config.toml
embedding_dim = 64
moe_every = 2
positions = "rope"
residual_init = "scaled_by_depth"
nesterov = true
Rows from block 9 of a small audio embedding model, named by matrix and row number. Rows with one number within an expert belong to one neuron, the router's apart. Each number is 128 + 32 x the weight over its row's rms, rounded and kept within 0 to 255. All counts start at 0. Numbers have three digits each. After the name is the row's rms in percent of the matrix's.
Before each expert's rows are labels from the 100 clips, of 14976, where the router gives the expert most weight on average: "lies over" is the class under the peak. Only what is clearly more common there than usual is listed. The data: synthesized solo parts of chorales (CocoChorales).
# router: router (model.blocks.9.mlp.router.weight, 16x192, trained with AdamW), inputs 0-95
# gate: expert gate (model.blocks.9.mlp.gate, 16x384x192), inputs 0-95
# up: expert up (model.blocks.9.mlp.up, 16x384x192), inputs 0-95
# down: expert down (model.blocks.9.mlp.down, 16x192x384, transposed), outputs 0-95

# expert 11
lies over: F#3
router.11 098:140108063123088093115126126083113114079131089146084162099208154159196142084130187141094150190142085149117108129143190111171155105105131114126131080160109131101113117113080154152100141102146090127152140086126109125136111138132114127108092100142163161140094108101164113100140127113103115114
gate.4 461:121136255126142124132148116126100164134048111163096000099128166079170126122112123111146124120123119136152100170124137106136185140107149145156142147045177166146105140126071156106157092125119125142194138066151039134174195144122123196098173143124169095147146120125130125114117119134121129102
up.4 486:120130255105132123131160097098099174131050107163112000125132160105151127116112113117130164114151118142135106174134141097145197124123152140136130156086165155136123154126053130117136105125160116155205135085143035131161215127122138187092169123128178111148141127095132141119101132126127124102
down.4 427:137140092157131122135088133140137094127139131077080146117089042140140122138114170107169126172105148127143120175110161154121134255139124112169101123110159152159094129133105146126102098121156124184083115101146126140176048118082175127119109140131130092133100090185162068115141128149116137134
gate.10 441:167162102098147118079122135169130107129116132136084133096141117143126148131120150139123144114134112131137123158090144183063107143114102137138097085101124085140172147106151135204117167111156080175193174121116148105106134141128135123187151077127127125149098105122096178124079153101157132154
up.10 476:080098137200098160195144121117121158127161096098144118155119138124116106101131077099147110131133129123094138074158122077236155130138127107112149163157165188123088127157100107057132077163111135072073096114153119167146160135145127133074107185134115126120149153140180106160164120155092134119
down.10 468:140105118084121100166102129108150175128093106165117032082096128056127149127113143121141152118129102108141116102090127160157130111127132132203124125143114119101038153144147165186094111127145105193101142126154142119150196136099164130160116128138149131121141194158131137118106104113111134108
gate.15 498:115124138085130133115134148082081127145137148090160151151145157077133128097125147191084158105147119198123116139110124113072109139050128139113042122124110144111095135130130132136131131155122104152138109104157111095179162132045178200093140107130125127129137173169134087094120110152150118132
up.15 478:139170122159125128160121107186185147113101103145111033111123104166124093173114110077169114161130146078152148108119154138167150079203127114129204133144138142133139133129108119109102146102153142101123135137130148139093092128222104106165133147124126131124095093094099154145138080116129116130
down.15 443:148096139093117166104095130175103119180132082136144141135090147116140138114170144169103181155084177115129181051158154136234173207096133124105094103169119136194116120130125119132139171121044113175080083130127130119086155128109126128112125091150159141090156162131150199114070106083151104123

# expert 12
lies over: G5; F5
router.12 099:157061166103127150159146158144147107152151202131199158162042128192161159189153104144097115169132106115106109172079092161106102143114125140170183063137104109149148112179122063097126082077101118100176122144139153164109068173139149133109113102135125095113122117160112128170102064122063117129
gate.3 168:125134186128170122152138123111088147103061028099105070127107136123129129216035127149126131102139125137074110128124147151110132139129128132148150164120137083128108147120023199131125132154142161124133140120106199128201158177135065106131159141128114137128119138091128134129122108127110134140
up.3 184:112147152102156094110138163123128099102118143124022141135165121096134114117182148125129117110116128157144190191107094097100134127114127135129133099128149118109150140076133137182165120126141175115103127123137086123112173132095145255127128115129117130127137112142122127129208122131159128178
down.3 175:181164082105207142129125139085131203128049107208117126128132148050167116125050113139130069114128164124127147122123147216130128129139130131196157071136129166085173125103177200122116076147161140154117127144131153131108127126134162142168084232139084123117126113129110103043112115131122128074
gate.14 441:120151073100143114081153155062118128122100157145118184089109134105165128106047138157116138114159096115113054131115120107011135073153115132112110105124120127060180163106150123152149120120166124119149121106126134154158177168105130156186128148122095165143117150118134101111121127131150148120
up.14 424:112198109136079142130153127145124120131090181135154227088118119123125142137049125120158116180155097114111098155129095086125122121137127117074129129119179154136134114137152124104128130120071144131167116114130125138071060134196072073189116157128160126173061100097127084143115140131064155104
down.14 428:108102005135123114136147160154100125124128217158120149126102152126117095113115090159110164134094114118119096130144128129149176157144027137097107108134081164137194075137152080122154118159157132159129108090139107105148143134131172120133114109146126119107129120138135124128113119173135111139
gate.23 046:128128000127224128128128128060117128128121089128089137128128128158128150127127128197128128049128128128128128128128193255128128128207125126128105128130109133128128128128132128128108157128234128128128128082128129126124128128125128132128128128128128128128121128128158101128128128128127128078
up.23 097:128107197128122114160126129182129128142192144103144063128118128181128091128140131065131128137110128125128142101128039128132141116128127116099157082128133137167134137128116132128128244128102129128128128130107126150147128128128140134147114128128131128128132152128127211102129135084118128193
down.23 083:128121037108123130134127138116112140128166147131169255122104153125113128127129110159128133118128159129168142163115187128075128110128127124163115110133105066164120077135044121122165118136096119129172173172120158126117121128128119116131128129128128129128141135132092131128124136127119128174

# expert 7
lies over: B3
router.7 104:068076114133166175169134105096167092151136128154128162147096188134154122120110077115114120112101115102133113095162148069051110100139100106131132119110053122134094140111099097143149125139113154113160129143087148115103081174168153088159074081078105168188169049145096130125109108204107160138
gate.16 145:105126094138129123161127128148128081129124136104128160120079112132127123117122126115134162123119128134128047133130199228134103125164046129130102128142151124125165125104147126128127126125162048176076133128112129128144044135124113129100110127173128135130069081127128159142127118136145166128
up.16 170:152118173122126142138127120096108132128147130111098103144044186139110140162149159155118126143129131094186098129075144127066123125097140132120125131122013179093079142128073134163121174151093150150183131109163140149091107126131126128129119135125128110128133170157047131089129128120151108160
down.16 181:150116172114197128134128067115164128128162084104127233132127137066134136181197160102134110153141152167127123130129115104167129098122072141129076117131119135140147123144107201125150099130116066122073128081154129158123166131129098119131145197151130157115190129177156136108125182130113127084
gate.25 462:133067052133103164153107112139134094145132180128153158128137099201131178134043130156079216164092113113071143119132154154087142116149079085093115078137080141138120151127157121123052126117145144144102122130138127125117055130142211140103106106109118107137128178138174144128120127112127123126
up.25 476:123075099114101163155107152187103117144181190126176204113139126166136124128115126136139170171075141120083133111114146144075187110129070072090091085125090161163168161161190117121104094131121121177121153132106130147088083135180200122127101119086107097106149151160142146125092144074109107146
down.25 431:121136000137117106122140114118118084181113172044125034134099114130110140143051130110142148118104128116107161134159120158125130255133148150104116157157137132152077113140129102148132155124137092114115102113125194111132106151129205108067048097132089129128117132129138081156071114132130139114
gate.28 254:122131099141119156101128152055127111132069112139104150140144084107128109181121131176101177146133127145143117105080104169163126076121109114102083128217130162100139147117094127157129128124140129109055146134131132115125127130124121189164146116145072130104129148150145130120124141115141136056
up.28 282:147126093144137126123127143215130136149196141117204226107074147138138153151082168134128135160071132090062123200111223140112089113122045151151100145142107128127091086168158101110130131157035074172136137138130187124105128128090159104122110147124106116130119126149124122135049122139089130119
down.28 271:138133172132122136128135098137128119128186130129152168114106231127108076137129116149112185141070129127114104190135150130000130123129092103138183128081121144137087108131071108119182050128000159160169127139126136126133123159195159111122125109093128090128154127144129193127093142106120110147

# expert 0
lies over: F#4; F4
router.0 098:134092213144124110115118162101062125094157145084139158080115147143215102094133105146189129171124132166102184118170131102160157127065175142116120144125133106172150095166156091141131099161165054095158171043069070129152157153123148136162125128060155143138132144144099135132117128129117072135
gate.0 325:092100169125172133153164126071120108131057137090121238127105116101118114189148142161126145137133162167117163125137085116180122255109104132117087167114134129118104116176020166094158095140119127130076142120169135112100134129139064048136106144178132133072147125104187044108174110160150119137
up.0 370:127093088079167146087117118114160138135157065105066106112138137211132121118135146130068147128134140151134130118126201116159084166121094123134169179157132130085163145099075173141101114090173126135097144119123131110141159131109105110091096101124113117139128111095178135147201129163163151103
down.0 369:146095085125129127102145128174135117154226139119150212128092157134136094097197103139110092124119103136130084143071153106193177149113113110092181120136130145093197120083183050108123134122180095128084111118136084147141150138133157050128142130137079161126156097135113140136136128102152130125
gate.3 265:094145003204105135142132124121128138118107094050122095154171113144100142151079104081201148124174106115105110148097117127136130082136143128118128166161131132107175126063137128131006165120145144090133145130128229146132096091116099134097126103097144089130144113141159144146119072120127128100
up.3 278:159125161127145161119122203140126177138139098055137113118106126131137127149130134096128137134114137126102140082130087118152139147118141131145195150128178090128030140126138098126128166113079120129115142137133150129150127148153131071125128118155096090132146118155148128112138136148154141133
down.3 282:113136132129153137145167095122162115144159085070131148157108127186176153147114129025127137128148143132134146075141058091134150115121085140156163132139088131092090184125104145136118175125068126127066183152131190110131145154124139025113146122104119124122150149147144145131121123129108147109
gate.7 297:139148174178104153144125132115110134127110066106114135103163104147141115122063102133102183128144130172115117154124124108136105060127143092104087063102150119154122170115075177151129137132082177141131140092100125168098066132171116129136159137161152139143165115110147136185115155106123121099
up.7 289:107110056188112168139079116216126143123195141148115121169101074114077165120120135167136134152100114082102099136135172116115149153116061166115092192109193135127133132156201100095125160118126063156089140113124126082176143176097157135128120080123129127063085145150140162127122139150131125131
down.7 314:117137107074179165141124107132110126118118130172080157126081068115128181110130127086161083127136132101135120129138107119117127179148090128194130129092162109113041130171069132116170122128103110173097127133130145125132157130111242107124105187130137141128136132135153084122093121119121126059

# expert 9
lies over: D4
router.9 094:094107137141104123134164144102173081084142105088140089158099133157134095192068076127086127176164047182102092135121117096110181128140128080088135107102210121104071109142159136156118088142118118089115103153153083099142120116098156110180184090124130171141126146186126135187140141091105129118
gate.0 496:176075113050108119095140163093111087139067128147169178134127105213131105168141171180113072133127147179160164128137041154129122125108094114114124116171058065111118184107171153124137183134120079112085118156058140139093116127086127122125140132084115128138090137120156158124117128204134129121
up.0 487:112115118070117117110170149127094107162091119172157173161134119192113138119138135184130116150157113187177121125138070125131108131129086119114096097135088047096113221123139153130126200137125048130120135107049108145109117129046150121113200119098151132147110137130184157135093123137142111100
down.0 484:114155136111150115079139091075080127103130106130106094136085119139124145190120160144118129130117150169130105149142179154032112090126119173128125168109129148094164168131059136128151107129149132156126131180069099127138116162131142136128118126079107095092129119115187122137134084145116136117
gate.23 324:145148173111128152101139117145136155127108082132130131128154123130066157131148146208139142113158197064192126117124177176141094129158179101090090150167090115050114159102089145175055133127225173119144109149120180171075108150173132096106119175124117066137114176124114101079125147089137113118
up.23 363:161104131110119138103088152094155160114180083129109132132160115142079109090130150183122179094168129070126142105165156148100048077124138111117092105147129105117088174139130157158037111128197187190114133148114163170145136110132158175095124119109125090158134146149142126086114135095112126102
down.23 377:096120117127096153087129171095143125103120154163163108169163145109127126095132115131116164137106136187117073149120158085072129018136114127115131147096122114104190152136142137062114147154159133218184132181080099138042176123089133144161095110109129164128156128136110157143106133144141107162
gate.31 395:131162174110128125155134137156152119126120100129087195122129083160128126156136151132203116135120122163225130169115093159161097175154130117101102164129178086079152128113057164134106202073128127144111181124127172149091097133148112128176140122150169123131066089096128150120143129144114141140
up.31 442:134141136139113150156130129185146117149129089139054124126147042155146143128127158130187121152109118154155127166124104137116085109150184104095126144114212083109150136102121157135108174059110120141140186142102157148122086142187114144151152122113138130147089073123122172151136146136096143190
down.31 452:166125131125125168138105160044128144120141168082142109147149110109174139095129120173097138154143095136112129152154181090063109120117177118108155146123096133133129071061217105126112168132105106118202113071133129108128084120089103177090131119102137128139094116122132124110164127127145128114