Rows from block 2 of a small audio embedding model, named by matrix and row number. Rows with one number belong to one neuron. Each number is 128 + 24 x the weight over its row's rms, rounded and kept within 0 to 255. All counts start at 0. Numbers have three digits each. After the name is the row's rms in percent of the matrix's.
Before each neuron's rows are labels from the 100 clips, of 14976, where the neuron reaches its largest size: "peak on" is the class under the peak. Only what is clearly more common there than usual is listed. The data: synthesized solo parts of chorales (CocoChorales). In brackets: how many of the 100.
# gate: MLP gate (model.blocks.2.mlp.gate.weight, 384x192), inputs 0-95
# fc1: MLP up (model.blocks.2.mlp.fc1.weight, 384x192), inputs 0-95
# fc2: MLP down (model.blocks.2.mlp.fc2.weight, 192x384, transposed), outputs 0-95

peak on: E5 (30); G5 (26)
gate.305 178:116138090095118125147120097096137129096164130113105157128101093159128175192149117126147130147157136165133091121109128148129157131094119115113146110107122135093128130126121156159117133087130171102125108124133123103058089130060146142151085150118131147122159130130147114129134119114147145093
fc1.305 180:099125125127189106065124138197107120118106130138116154144185140125166128128126101161129102136151126139121134131082105125104130122155144155201121105135119138158075155160160135130110109131131124081143146105130113111128063137104100133122113135116143115127168133119101136125108132131135124124
fc2.305 189:118131153133154122130118153176121150112128099125105145151141158123144114125120119122124130128103129176118128119096100142076123135121130130129147128105129093112170140137140122125131131166133127056140127124102169150111088144134105129065131133116105115141129127143126154136129098137124140102

peak on: C5 (41)
gate.260 116:111153132146149123176144134125127147158149129123127116138145129141135129183122135129121156085173129132102117127099140106156127158123133173083097130120175154126148149138155084165111128139167085096139134126168138111110154172155071086132120127141135178142131152112135104099130151122125127098
fc1.260 134:067132138163148110069127161148114123118123129104162121091078093145104106099099097145127097090141147123143125077132142152157121113119122116179139129153175088165130099123119116131170113113130134104153120194128101157153122111131149148138168148129130133118125116117091136098139187120173118147
fc2.260 156:054125111189091157149127165147100117158119128111109150137126130116149131100137112111135097127157144156114076128113161151146071172078132141174092102137121088119137119161114156130206194130068126122126127104122128143140099119119130126149127123125182137139137147089143155130144090147129142170

peak on: F5 (31)
gate.139 153:141132104170119165147127120107122130126102077117135118081095130102115069135129129136103123108154148124147141140141133135185177137121079121114107110152128090118093158142131186161124153130101134082110143119107149136124124139083106121149201133126116114145110151153120124114143083119108098118
fc1.139 162:156123154114114101124124147118096135137124131134103134130110156135126088131135127138136158132127110181114081136134101129136156108074120124122158117109144122078139118148121117130127125156155146123130133125125135122147119150122094135140174178126132128121117186164120093121124143120119121113
fc2.139 163:142124155109152133177149093158128101078169082147161146130130135100139129129123152151144120128105120169117105137142149146152127088084142140137108129116102103113092116091124141087107140171130132145119115125139135101146105167096103121108167199136132139157087138135102134128123121191082131164

peak on: C#5 (27)
gate.56 152:134131076129128128134173115119124078131109109116119129174133121122132104129124132163142109121127107133141117115176114123144200106107142136111107142126122109081195150098097140132131200146135123133118087121107100120130077156086129072104136121203121159117117131158105138151131119137130124127
fc1.56 187:137114115122134133076121130080142081186111081168160132109153142153093137138173121101101096160141158118106166120126129119120151108157134133071157124155133156135087139101139176137114126129140136122139118135135180124092140118108117136120151139102138133141117155138127110096126127137130095109
fc2.56 168:118129093125110120122132123156170113139098138095105138167157146128094128129147135118099128120142135150111168116078113099131127163116153137103151130138108146149155120112117077129132146116119154127084113124135134144140126125130114137121091103136131128082119130113097150130163123162180099126

peak on: A3 (44); C4 (38)
gate.128 245:158148061130143126128118154147117130130121106129105148134146111142128123134092117145096149142145129129122103114125122120136135123125122114131136091157121092120152159097128142129117190140178183127122110116089146120110116079130150117136159131130129139149166132130125181129124111125127179109
fc1.128 235:131138137148125119142155119093128102117154135104121121122162076124144105117160146098151146147115128126138099127200158133135181078128159118191175109136165166136144169183124113137122130099154118171132156149117125092130105120137084135105091106092128117107101128156142140134156123065135099105
fc2.128 226:096138104155151128130161126182186135129088156070126181125114103126163151131099096113154116037109091142112144116116093124177158117128156126151124140117152144134119128124105117112106161123123122144106106138177125093115127135135119110082158150142129123148121174121119161151129139124135129122

peak on: G4 (65); C4 (27)
gate.146 176:119124082103149126129137151129147109167120098145137178108130098135140119139133150152142123131130124168125130128132142173159119145119109107114102125138131115123100135126121128150102156132144106170112147125137179205115096105137162111123156088171117117133175128112153153075150067123154129082
fc1.146 178:122145142187130175170136101127114158125125077166158115105101101124096155120132136085155128122112158139132124127114142142153138118140104128105104122135091157098103117128093121134145115142113185118128134145132127176131128137131129127118172069127156115131133108101125121165137087163136158156
fc2.146 198:137149132137136154160131139145119137133090066123122085118088098123113188112129131146155147133171109140124107125070121097144139112106128091095102110155118146123147100084139125095146103130136170129090120126123133105158132126128135121113101128100112104194081099120129142128151168139126143170

peak on: G3 (41)
gate.241 045:163154088138121140118119090121128130148126105126140119128164168179128128143122116193097116125112129129134126130038117123201128109129124128163126160161138134113130128155131195142123127132125133130133127176109164126139104129119122073130131138126127032126130129106182095086124142147123140121
fc1.241 098:166126173090098134129110075140111112113155120137179142091099132129106125128150144140119169124107070188154168126095130168122189129124133122128089128147127118116137115107082090136112131125118121127087128146141127152107139146124095116112142129125128126133057140162117151167148136118134110090
fc2.241 084:101120135122086145121109104151073148141115136118140123115139126120095122113115140119126197140093089132133180128120171129107187145060099128130129084125178128117141125110124148121153102129138122115109122115112142126118175141108102136126128112165130153121110156133135128149140134148130135175

peak on: G#3 (28)
gate.9 021:128128128125125128128131124187142128093128130126089095128119129255097127118128128076128129075128133125127103133128128163111132158128095129165128128128127128129127120127128128128127171029126127128129127128124164128125127128129107127200115127118128129128129129165125127141132127133121128129
fc1.9 032:128128086128128128127138128128128119145126128128128128128144099128128129053168128128128128129128117128131128128018128128128128128128128128128135128123128128131128128128112212126199128129128128128128122128128128128121128128128128154128128167125128127128128128128105177128128128128128128148
fc2.9 031:129128128126128099102154078128128128128128127125179128127126128127128129111247120128132075095128100131130129128106120168129128128128147188102123128139128128128096128182130129146127140191127128184128127128122127081123128145167128233132127128128110128148094104128097131128128136128127112126

peak on: F#5 (40); E5 (26)
gate.376 220:139121079107129098152126155148136094169149057070126142097140119168146107133093127143162092143132162197146142115092111138147092166156126124116142127146160102090149157111123133173092144121126128089068163104113108146128119172125119116094136142174110130128120127148148168118088143169149154126
fc1.376 213:120109077115140119116151124133103151147135109134155083126110152133096132118104130135133123126147130084133080060087146143123129178123176160188154123111132125141141134160136137129158108124110113143124138112167125101086056155154101104126134136112155128165090111097106105129128125142131125120
fc2.376 223:126108088102147127097120117120107131131145147179135152132134096127137180129093096133157113122127182111114120043133178127109121142148151136116143120085108164185143150126107073152158120092082123113124104126124053114133106143158150118120156107108149170108138151140115131156109123099140123137

peak on: D#4 (35)
gate.141 194:141107140137143126154085128161121128158113146123170174144118136122101153140090154187123103129076130108122141122170125099128126148155124128109099131146122086136126143150138111130086113139156122095117133140160117153128181129109096111119164155136128125112120136125133132128125081142132108098
fc1.141 205:046117098169114137138161104160155120127145124136094119134103152107130138144104136126151138169154129125094123166122165136123108131126141132123107162149144121135096134153136116168123090164100097083124113147126113118129198126121127146114079142124126096123155141150140111137081150166096140109
fc2.141 202:111160142111145125122160139133178122121175125107167137123138179121138172090076148111120111134134134100141111113089179101153108157131138142096058139190131091120062135120095128157138146118132120131128137109164166124137170144137116128111165160078185137124155145116097097124125115123171157107

peak on: D4 (30)
gate.165 251:088167092144125183080141142127105095159108128066090185105128110116130115135129143132152126121159177178159149133128140124148125155124118136133092118169141118137118164131106123129148147123124114144119126098074160135138130132121070124164136126178110158132127130100138124099121131068155138149
fc1.165 203:125138105152071121181132104122102114129091130136141133118095137154129135124132072128170138155130072111122099111073170125091126124135127129114158138118139097156146123125122135104121122130147109134152148130117135156138097177152100162102081115105131097145105124123118125128128107152121140114
fc2.165 216:103136141147105138137155116120117130130120170139105163131127107168114127146177136144124119141147143106149114151130132101165103113164091163106142144163128143150148123107048166144128146127159171119153154139103091145127070077126132107171122121134125125140139089135122164121137158129126126140

peak on: A#4 (27)
gate.258 213:156082097114122138146127139128127133155110138106128161142120115129150135141076166131070141129136128137148133146129167147145124139163160105114107109157115145076125155117086165128099185148152119122116125127110154135127126143127098143129135146134114127134123147155114143119146124108060133124
fc1.258 199:141099139154125126083167105159125114122116127122121131108149131082128116165094154130120140130122124110120178150127146129115122127128129105129149160173093137116095131120122128157206126121150126122127144124149094126145162064178097155141109134147090137130138136132124125118154138129115074141
fc2.258 219:075132110154125141116145137127126129132122118127118119136114110163106144130162128161134184171143153045135107091145123139131160109098164122118092135150135125126098128131152084139121145116086135167107118088142134138138110130125088172138171136109113146071123152140118102129154124092123109137

peak on: C#4 (26)
gate.129 212:159115050140142116135096131180130161125137123091125153159148124150113162147062113165097180129133132123131117130127166136139112140166109135106114127168130110104156131096133163114094105125219138148114130114121137100127119184123184129123126103124109116109125107152150122127111085143143141117
fc1.129 200:119135145113168117103121071175125102087165133141134126124110150137141149157105106137106131079115128126143137085195206128141139125124108112135156118147113127118153120145125169134127096108190133129091136120108132134128152146110114137098114119132117181122165141100115082138145089131165139116
fc2.129 191:109112156143167171093152136143130114127127201103123160151128151114079088136120133137101170099155127109119160141169113131162078144146128168121131104099091129130097127169127128139138160140123147164140159126156124182138122136127092135136157163125133109131186110072111096103153186108130125190

peak on: F#5 (44)
gate.144 213:134125071159165084118138133129116140146133128121115121128164119105121128131107156124120131128124136097128135124114159119154094198142122132165107130150114093121147161134102106158122136128183121141122132102139168120114167136180093124138146145114110080121103143116142088103152097138139126146
fc1.144 178:165101148107129120147106126155169120119147151167115186120104135133140193167126103125155146105166104099112133126166116115123085093127123136149144129125148138115127113153120125179114115133139104108111136056133121117125119130076127149101145132124142179084123134129109103196151107131140127121
fc2.144 191:122144140120140107115115147119156132131120121126132135099096154123115125167116116196108152104121157096087116144147086133145116138137118167089158139146145161149161124148131119123135114168106094094123125074130158125132149128130125152144138120120113107159154107133097131138078161126145110117

peak on: C#5 (62)
gate.70 111:127079090121100131107116122144129126141089116134161138128176160156115175124143129170118121128146152135107147075147123126128110131128133159145101131151111190129108129122124159143133125110134128109139128122139113137103107162119059128128172143126117124137126187128137161129129109136123164128
fc1.70 147:116105154145116117118126131170163153130059124106114139159110142127137090103103140193154115145101131139137091157059108127140141129136122126117135114144111128114135103111152145144113080146106112142107128136131145129136140140157083136141119086118115093066167143124135141099144132105169137130
fc2.70 150:150124144107114139152105133135201128125066090107100136129112142144163105140129129131133093130137114125111129119077145113109162106126098101149125130134133136093128133121122206122116083139144121141164136146072122144096139130126103126082119116108108139117178082124126109140130141158114154164

peak on: D4 (55)
gate.194 237:119137079096141142110135166101145114122117114130108178119127104092155112132097100130109112141124120198184064120146153150151139090106140104124136116154137106131140140131154142120129143113182103124114128128137152108140164110135090128129133124105130160135119108140126131133114115137081146124
fc1.194 214:125139163124138076123103108095092146102136159108106132155108122106128111124149118162157092119156082205144129134113147176170113106127131162097167145110136128135134166106109080152105158120170131108122125196121135138119125136116135130146132128100140125104095088129141118131116134122108114142
fc2.194 201:129134140139135091120096145134123148132134119080128141121128157110124154114134112117160139119147094151105162142134127116132121139127129128136143163079110084194155163123137140128130186153171147133134150136130106160104146079129178133127083152132136129105145105157124116151110143133127163165

peak on: G5 (27)
gate.97 189:118137141064169149110154143144118128141095080076081107152154120133088127126086058163129134149125142141119145088094179147139126134111183130127118104106122121135112158092134139114132058126201128131146113116111149116149136139133155171113108128132101165117130134113121150134119110142130131119
fc1.97 188:132089100108114126123124126125131137137180162193130112151120153123138092135131155127058136110158106124127132099105157138150123074132128162110150129146123148068094123163112121153134106141124125139061116152120122116125165110090082132132101111102136095154117135123140131117132161185099163108
fc2.97 177:109172128128117139136128180142126118124135126126110102104158145114121048120109131123126135137098167111113146122128117171128172120103120130120125122125171142115142153159130125081169062141170131136147129130125164105108138079124085155120128096128125144148116151121126146123140152141121106182

peak on: G5 (97)
gate.162 010:037128103128128128128128031128128128128128037128128128162128129128128128128255099128128157118128043130128099128128128128000128128128128132128128137128121158128127128128128128128127128128128128128128128128128128128128128128128128128128128128128128128128128128128128128128128138071128128127
fc1.162 014:128128128128128128128128128128128128128128128091128128128128128032128128128128128128128128128128128128128128128128128128128128157128128128128128128128128033128146128128128128128128128128128128128128128128127128128092128128128128128128128128128135167255128128128128128128148128128128128128
fc2.162 021:128128128205128128128128128128128128128128128128128128128089128128128128128167128133128128176128128128128070169013128128128134178010128128101128111128128128128128128079138161128128128128105128255128128128128162128118128167128168089128128128128133128128128128128128128128128128128128128037

peak on: C#5 (47)
gate.49 199:204116113113140156127142119132108143144206126133135142125075125137170179149084122149123126121134125119068127077142135127139115105162129102088142126155081140092154109070139119111108144141152136101130108112106158132156113101116119109122120112125084125126092141125130079128109127131095159130
fc1.49 204:129143137151145111201131142105120096130132116126165106137137090113134156126131155117103129119130094128152138111095147099100075176149083162186130095133105145130093150091114142154206118168121131133159128157143097113150130219142106135162126174109125123139120117149116149116116092137133141085
fc2.49 194:140162152133127160192124144132157112131105129146174147142152101142168152157086110109130120131121134120119134106125136105084128148150089116129132143148121148115064108148124120114127093128097162134140093168135123115108095130137070121125124115141113151139167126132145144138102088099132157115

peak on: A#4 (25)
gate.207 211:145126084134127115134136131124137121133148108113116137143125090154147126158059103174127140122149137146130123117127148106131141142128113119150111154149158135123157164124129131102125141105168129147108129128139140113088117111129151129148084090162123153125104158111107138127109169136086133145
fc1.207 183:096132097136133127148116139175122114107119109158170185120118133120134169122119094100135121110128131140108119120166091134082093097097136127117119136128107117094064157125133085122133158127126154096099158138131162109166143137145190155153120150079111123155110120130065123140143159120093133139
fc2.207 197:122156154140131120131118120166108122111134146152160117132145107142147136165106123153099117116159071127124129110148147136141155153167127112127102147126140149134121125138173077130158118122118117114142102136117137100129131120169132110158176155100157134129095150086090141141132135119113113097

peak on: C5 (26)
gate.149 242:135109122128109158137127128113123094134096195121136141132135100111118142123055103150082147130125110138084126129142172121167121132182126142136127139130130118148137158139118136149073138154150123147106174124152155128147150129119093140130142144141084159114120146134177087118130151130114116086
fc1.149 212:155089163121135098162109082138137105100177127161116114145154132099140166135177109087106115095118096127077137076135094122112117069144096137195154128083107110125159124118109091138160130132126117146125146125106146124143135111166113155109139158102120124119136112184138157131124135128093128165
fc2.149 209:097154112099148128184080117109131113069098104114120131113072121135113166110153085168169131099112105141148131163112165148146133109131187141165107131112154128097135119143101110196130163102094122126108172170136137178147060114137132155117121131141149128130151112124078108143129153119148118117

peak on: F#4 (39); A#4 (38)
gate.307 192:143132088138170096130136110121115160125130116129139146116097116147164121114107136120102097055093123133156128104127120141142045141167073135129140140123122123155165099122113121171119115143190155100090127119135126127147158172131113155154124128129125159135094162113140147133109136097108141134
fc1.307 175:126128144143150114116162151126117144127114122133134161106127107096142082141049126099101093124121147132128173125105169130145103119132126153127197069162133117170149158097172113144111115144139109073116124119129125126123135144133115125127142113151093170170133173121111155122127135107142131126
fc2.307 204:081131135085107138122159143146097139158095126160095141161126175104093114131119124135105142181118137108137132129092178147116136166114138120104156091137128131154104123119129146127136132115067144131128119125136160118128130142159160101120123110136127084144150122144087165127124130066129096162

peak on: C#5 (48)
gate.269 136:160141094100155128132130120133157122143113099083111132093159140110148163106146149127132184120165111170149123150141116113130094180149135109139109139129129128095128104112125129125129186125122139183118076093133118117128086161124128139168090163132131185135121071131136060126142144153135173088
fc1.269 170:102095106114146152154130094157145140116127131137198143113082134128126104166112076130110128112109133128119175108126136130140135135145104100156180178123195128127130103139121105140123091128123135086172159151149113122118132104116135132133148108142134086180092183145122136081126116127136137114
fc2.269 168:131094128098127126168149151092165172124122160133128097184122150114131166115109084138106125105185129130123186143129138159156126163096142095182118169110132093094139132101116104089140123123095081162151120135097101094143170148113153140147132118124150127152113145120098169123128177128097128085

peak on: A#4 (40)
gate.175 207:134105109134148171147132097142138157128114095146106113126149122094127152103139149159134177157138115110141150131121165117128093108122129131103097161126130139100148177125101160136114128142171132161125134124136185128112126070146132074141079127128130085179132128131150111119125157130117162123
fc1.175 214:128109094136118127083105165100114179115151151097121145144135124074122142133116132123042184130128115144138151153095129119120121134170133131143153123146135076132130124135160128071092122133146130148106147177115113103152121163120123125122129099153148100135132121128156071078128107125121096121
fc2.175 219:131119154156130140124087131144105162129145171181128129163114140091118141146110151157035181138129128098144116154126135097098135111111106117150109125156108109103122111130109137101121181116117150130095127138123128100092120120163175139149158079100095103099128126130126131174114127127119130150

peak on: F#3 (44); G3 (28)
gate.217 201:137152076099154130095162110141138134139128091130113137130152134153133095121090138179119128146151134173127130120080110141124102135136097101132128135166166190101125148109136099126121120116175102175103101111168144115148122115110171131177127155137115152180144135133126112130156169118106135144
fc1.217 206:083083143109137126155141116155115138128145117138128123105120159131164117116141153137139157133112118175132100116143120135135138120119122098120123139125117149127144138136142129124164122081116091124129106126146120134172108112136130123172128157149140176087149114123123096108143189123141084186
fc2.217 211:134124112139114154117117128135111164080128120123091129126149181127128146127127113173084155144205075151106106145121122183190115134099138120178106135150150128093101120169165128127112130135133138122141118099089111130136097094096153128110124092160128131137156129119147120118124153125117105169

peak on: A#4 (26)
gate.336 223:102115073129130122121123129128110117156164127082123194135135116168118177161095146138100110151154132155059142139106159150127135133120100120127099178150113128146173139132144131150089184150125065150114120113127137115117136123115155105135123126156128104109098135142113127140132079114152150074
fc1.336 192:063070124143123099104124132138123166118153142112195204110102117136101136122134130144083103123128126155109164108138140146150091131127104120108146131116120125138161127147138094139120165134141092128166131127095116136129117141117145082133137124133114096133158126130121143162162129124153170094
fc2.336 218:120106105115150130126155127142157124143075116146127121099140128149112107149136125127126124077127117137117143113137164133133098156141128131101136058092126127166127127095128133141151134128133128101148145140159135154128087202085125104143142115125120170150186129120098119101127155136129082148

peak on: A#3 (34)
gate.109 276:131145101118116122098136149169103122144118131136158175141110121125117146150123122156080157138105111126120125124135140121152114126123106143117158090147157092116178158091125128162105149114130162130138122147105160120104118143108071082111134131124132132133121188092136118127141101085131141112
fc1.109 252:131105124130112126150127132138105100119125108132143182119163135132117118105132157110115147126133187130127119098127081139058135164137163122144070148122147148165097108147165113119114133119142136157122129111133095139110126146167164125144131108134127130111120166143129148122116133104153114157
fc2.109 224:111094082156083153115125142120134136081132157138131133096142098125116114099145185180159135123140107144168137138172130144137111133114137105140126066144140137167139101114098082124106181127099132150127133114118130151112077095123132126130151133131113134176153116148146178135184135114118134123

peak on: B3 (60)
gate.201 182:129135118130123163126129122146121076137103125208120118105150145123125135116147117135090139135158133133087162140124156122114187132128123117100130132147143149128141155126108107128143163132206123151123137085101121104144121174145111096109122130133117129127129122108132128137106173136120130080
fc1.201 191:143108165118110139108105129135134128118140086118120133150147166141125140125116127134123163163135128128135147167077056128123046176105069131171137150136127128116114131120148098100076145172067123140131141130123155111122147130115145161108110128126128101115096138119133129125115109154089160121
fc2.201 192:193139164181130128136073156127150143145098109114113120122117130154124100123040166144107127124121164130124185132138115133119117157082136133178154092069127130103133135131100147147062112130112103094121128124086137117142135126126146150123123115079108105147115110103106134143141094135113125161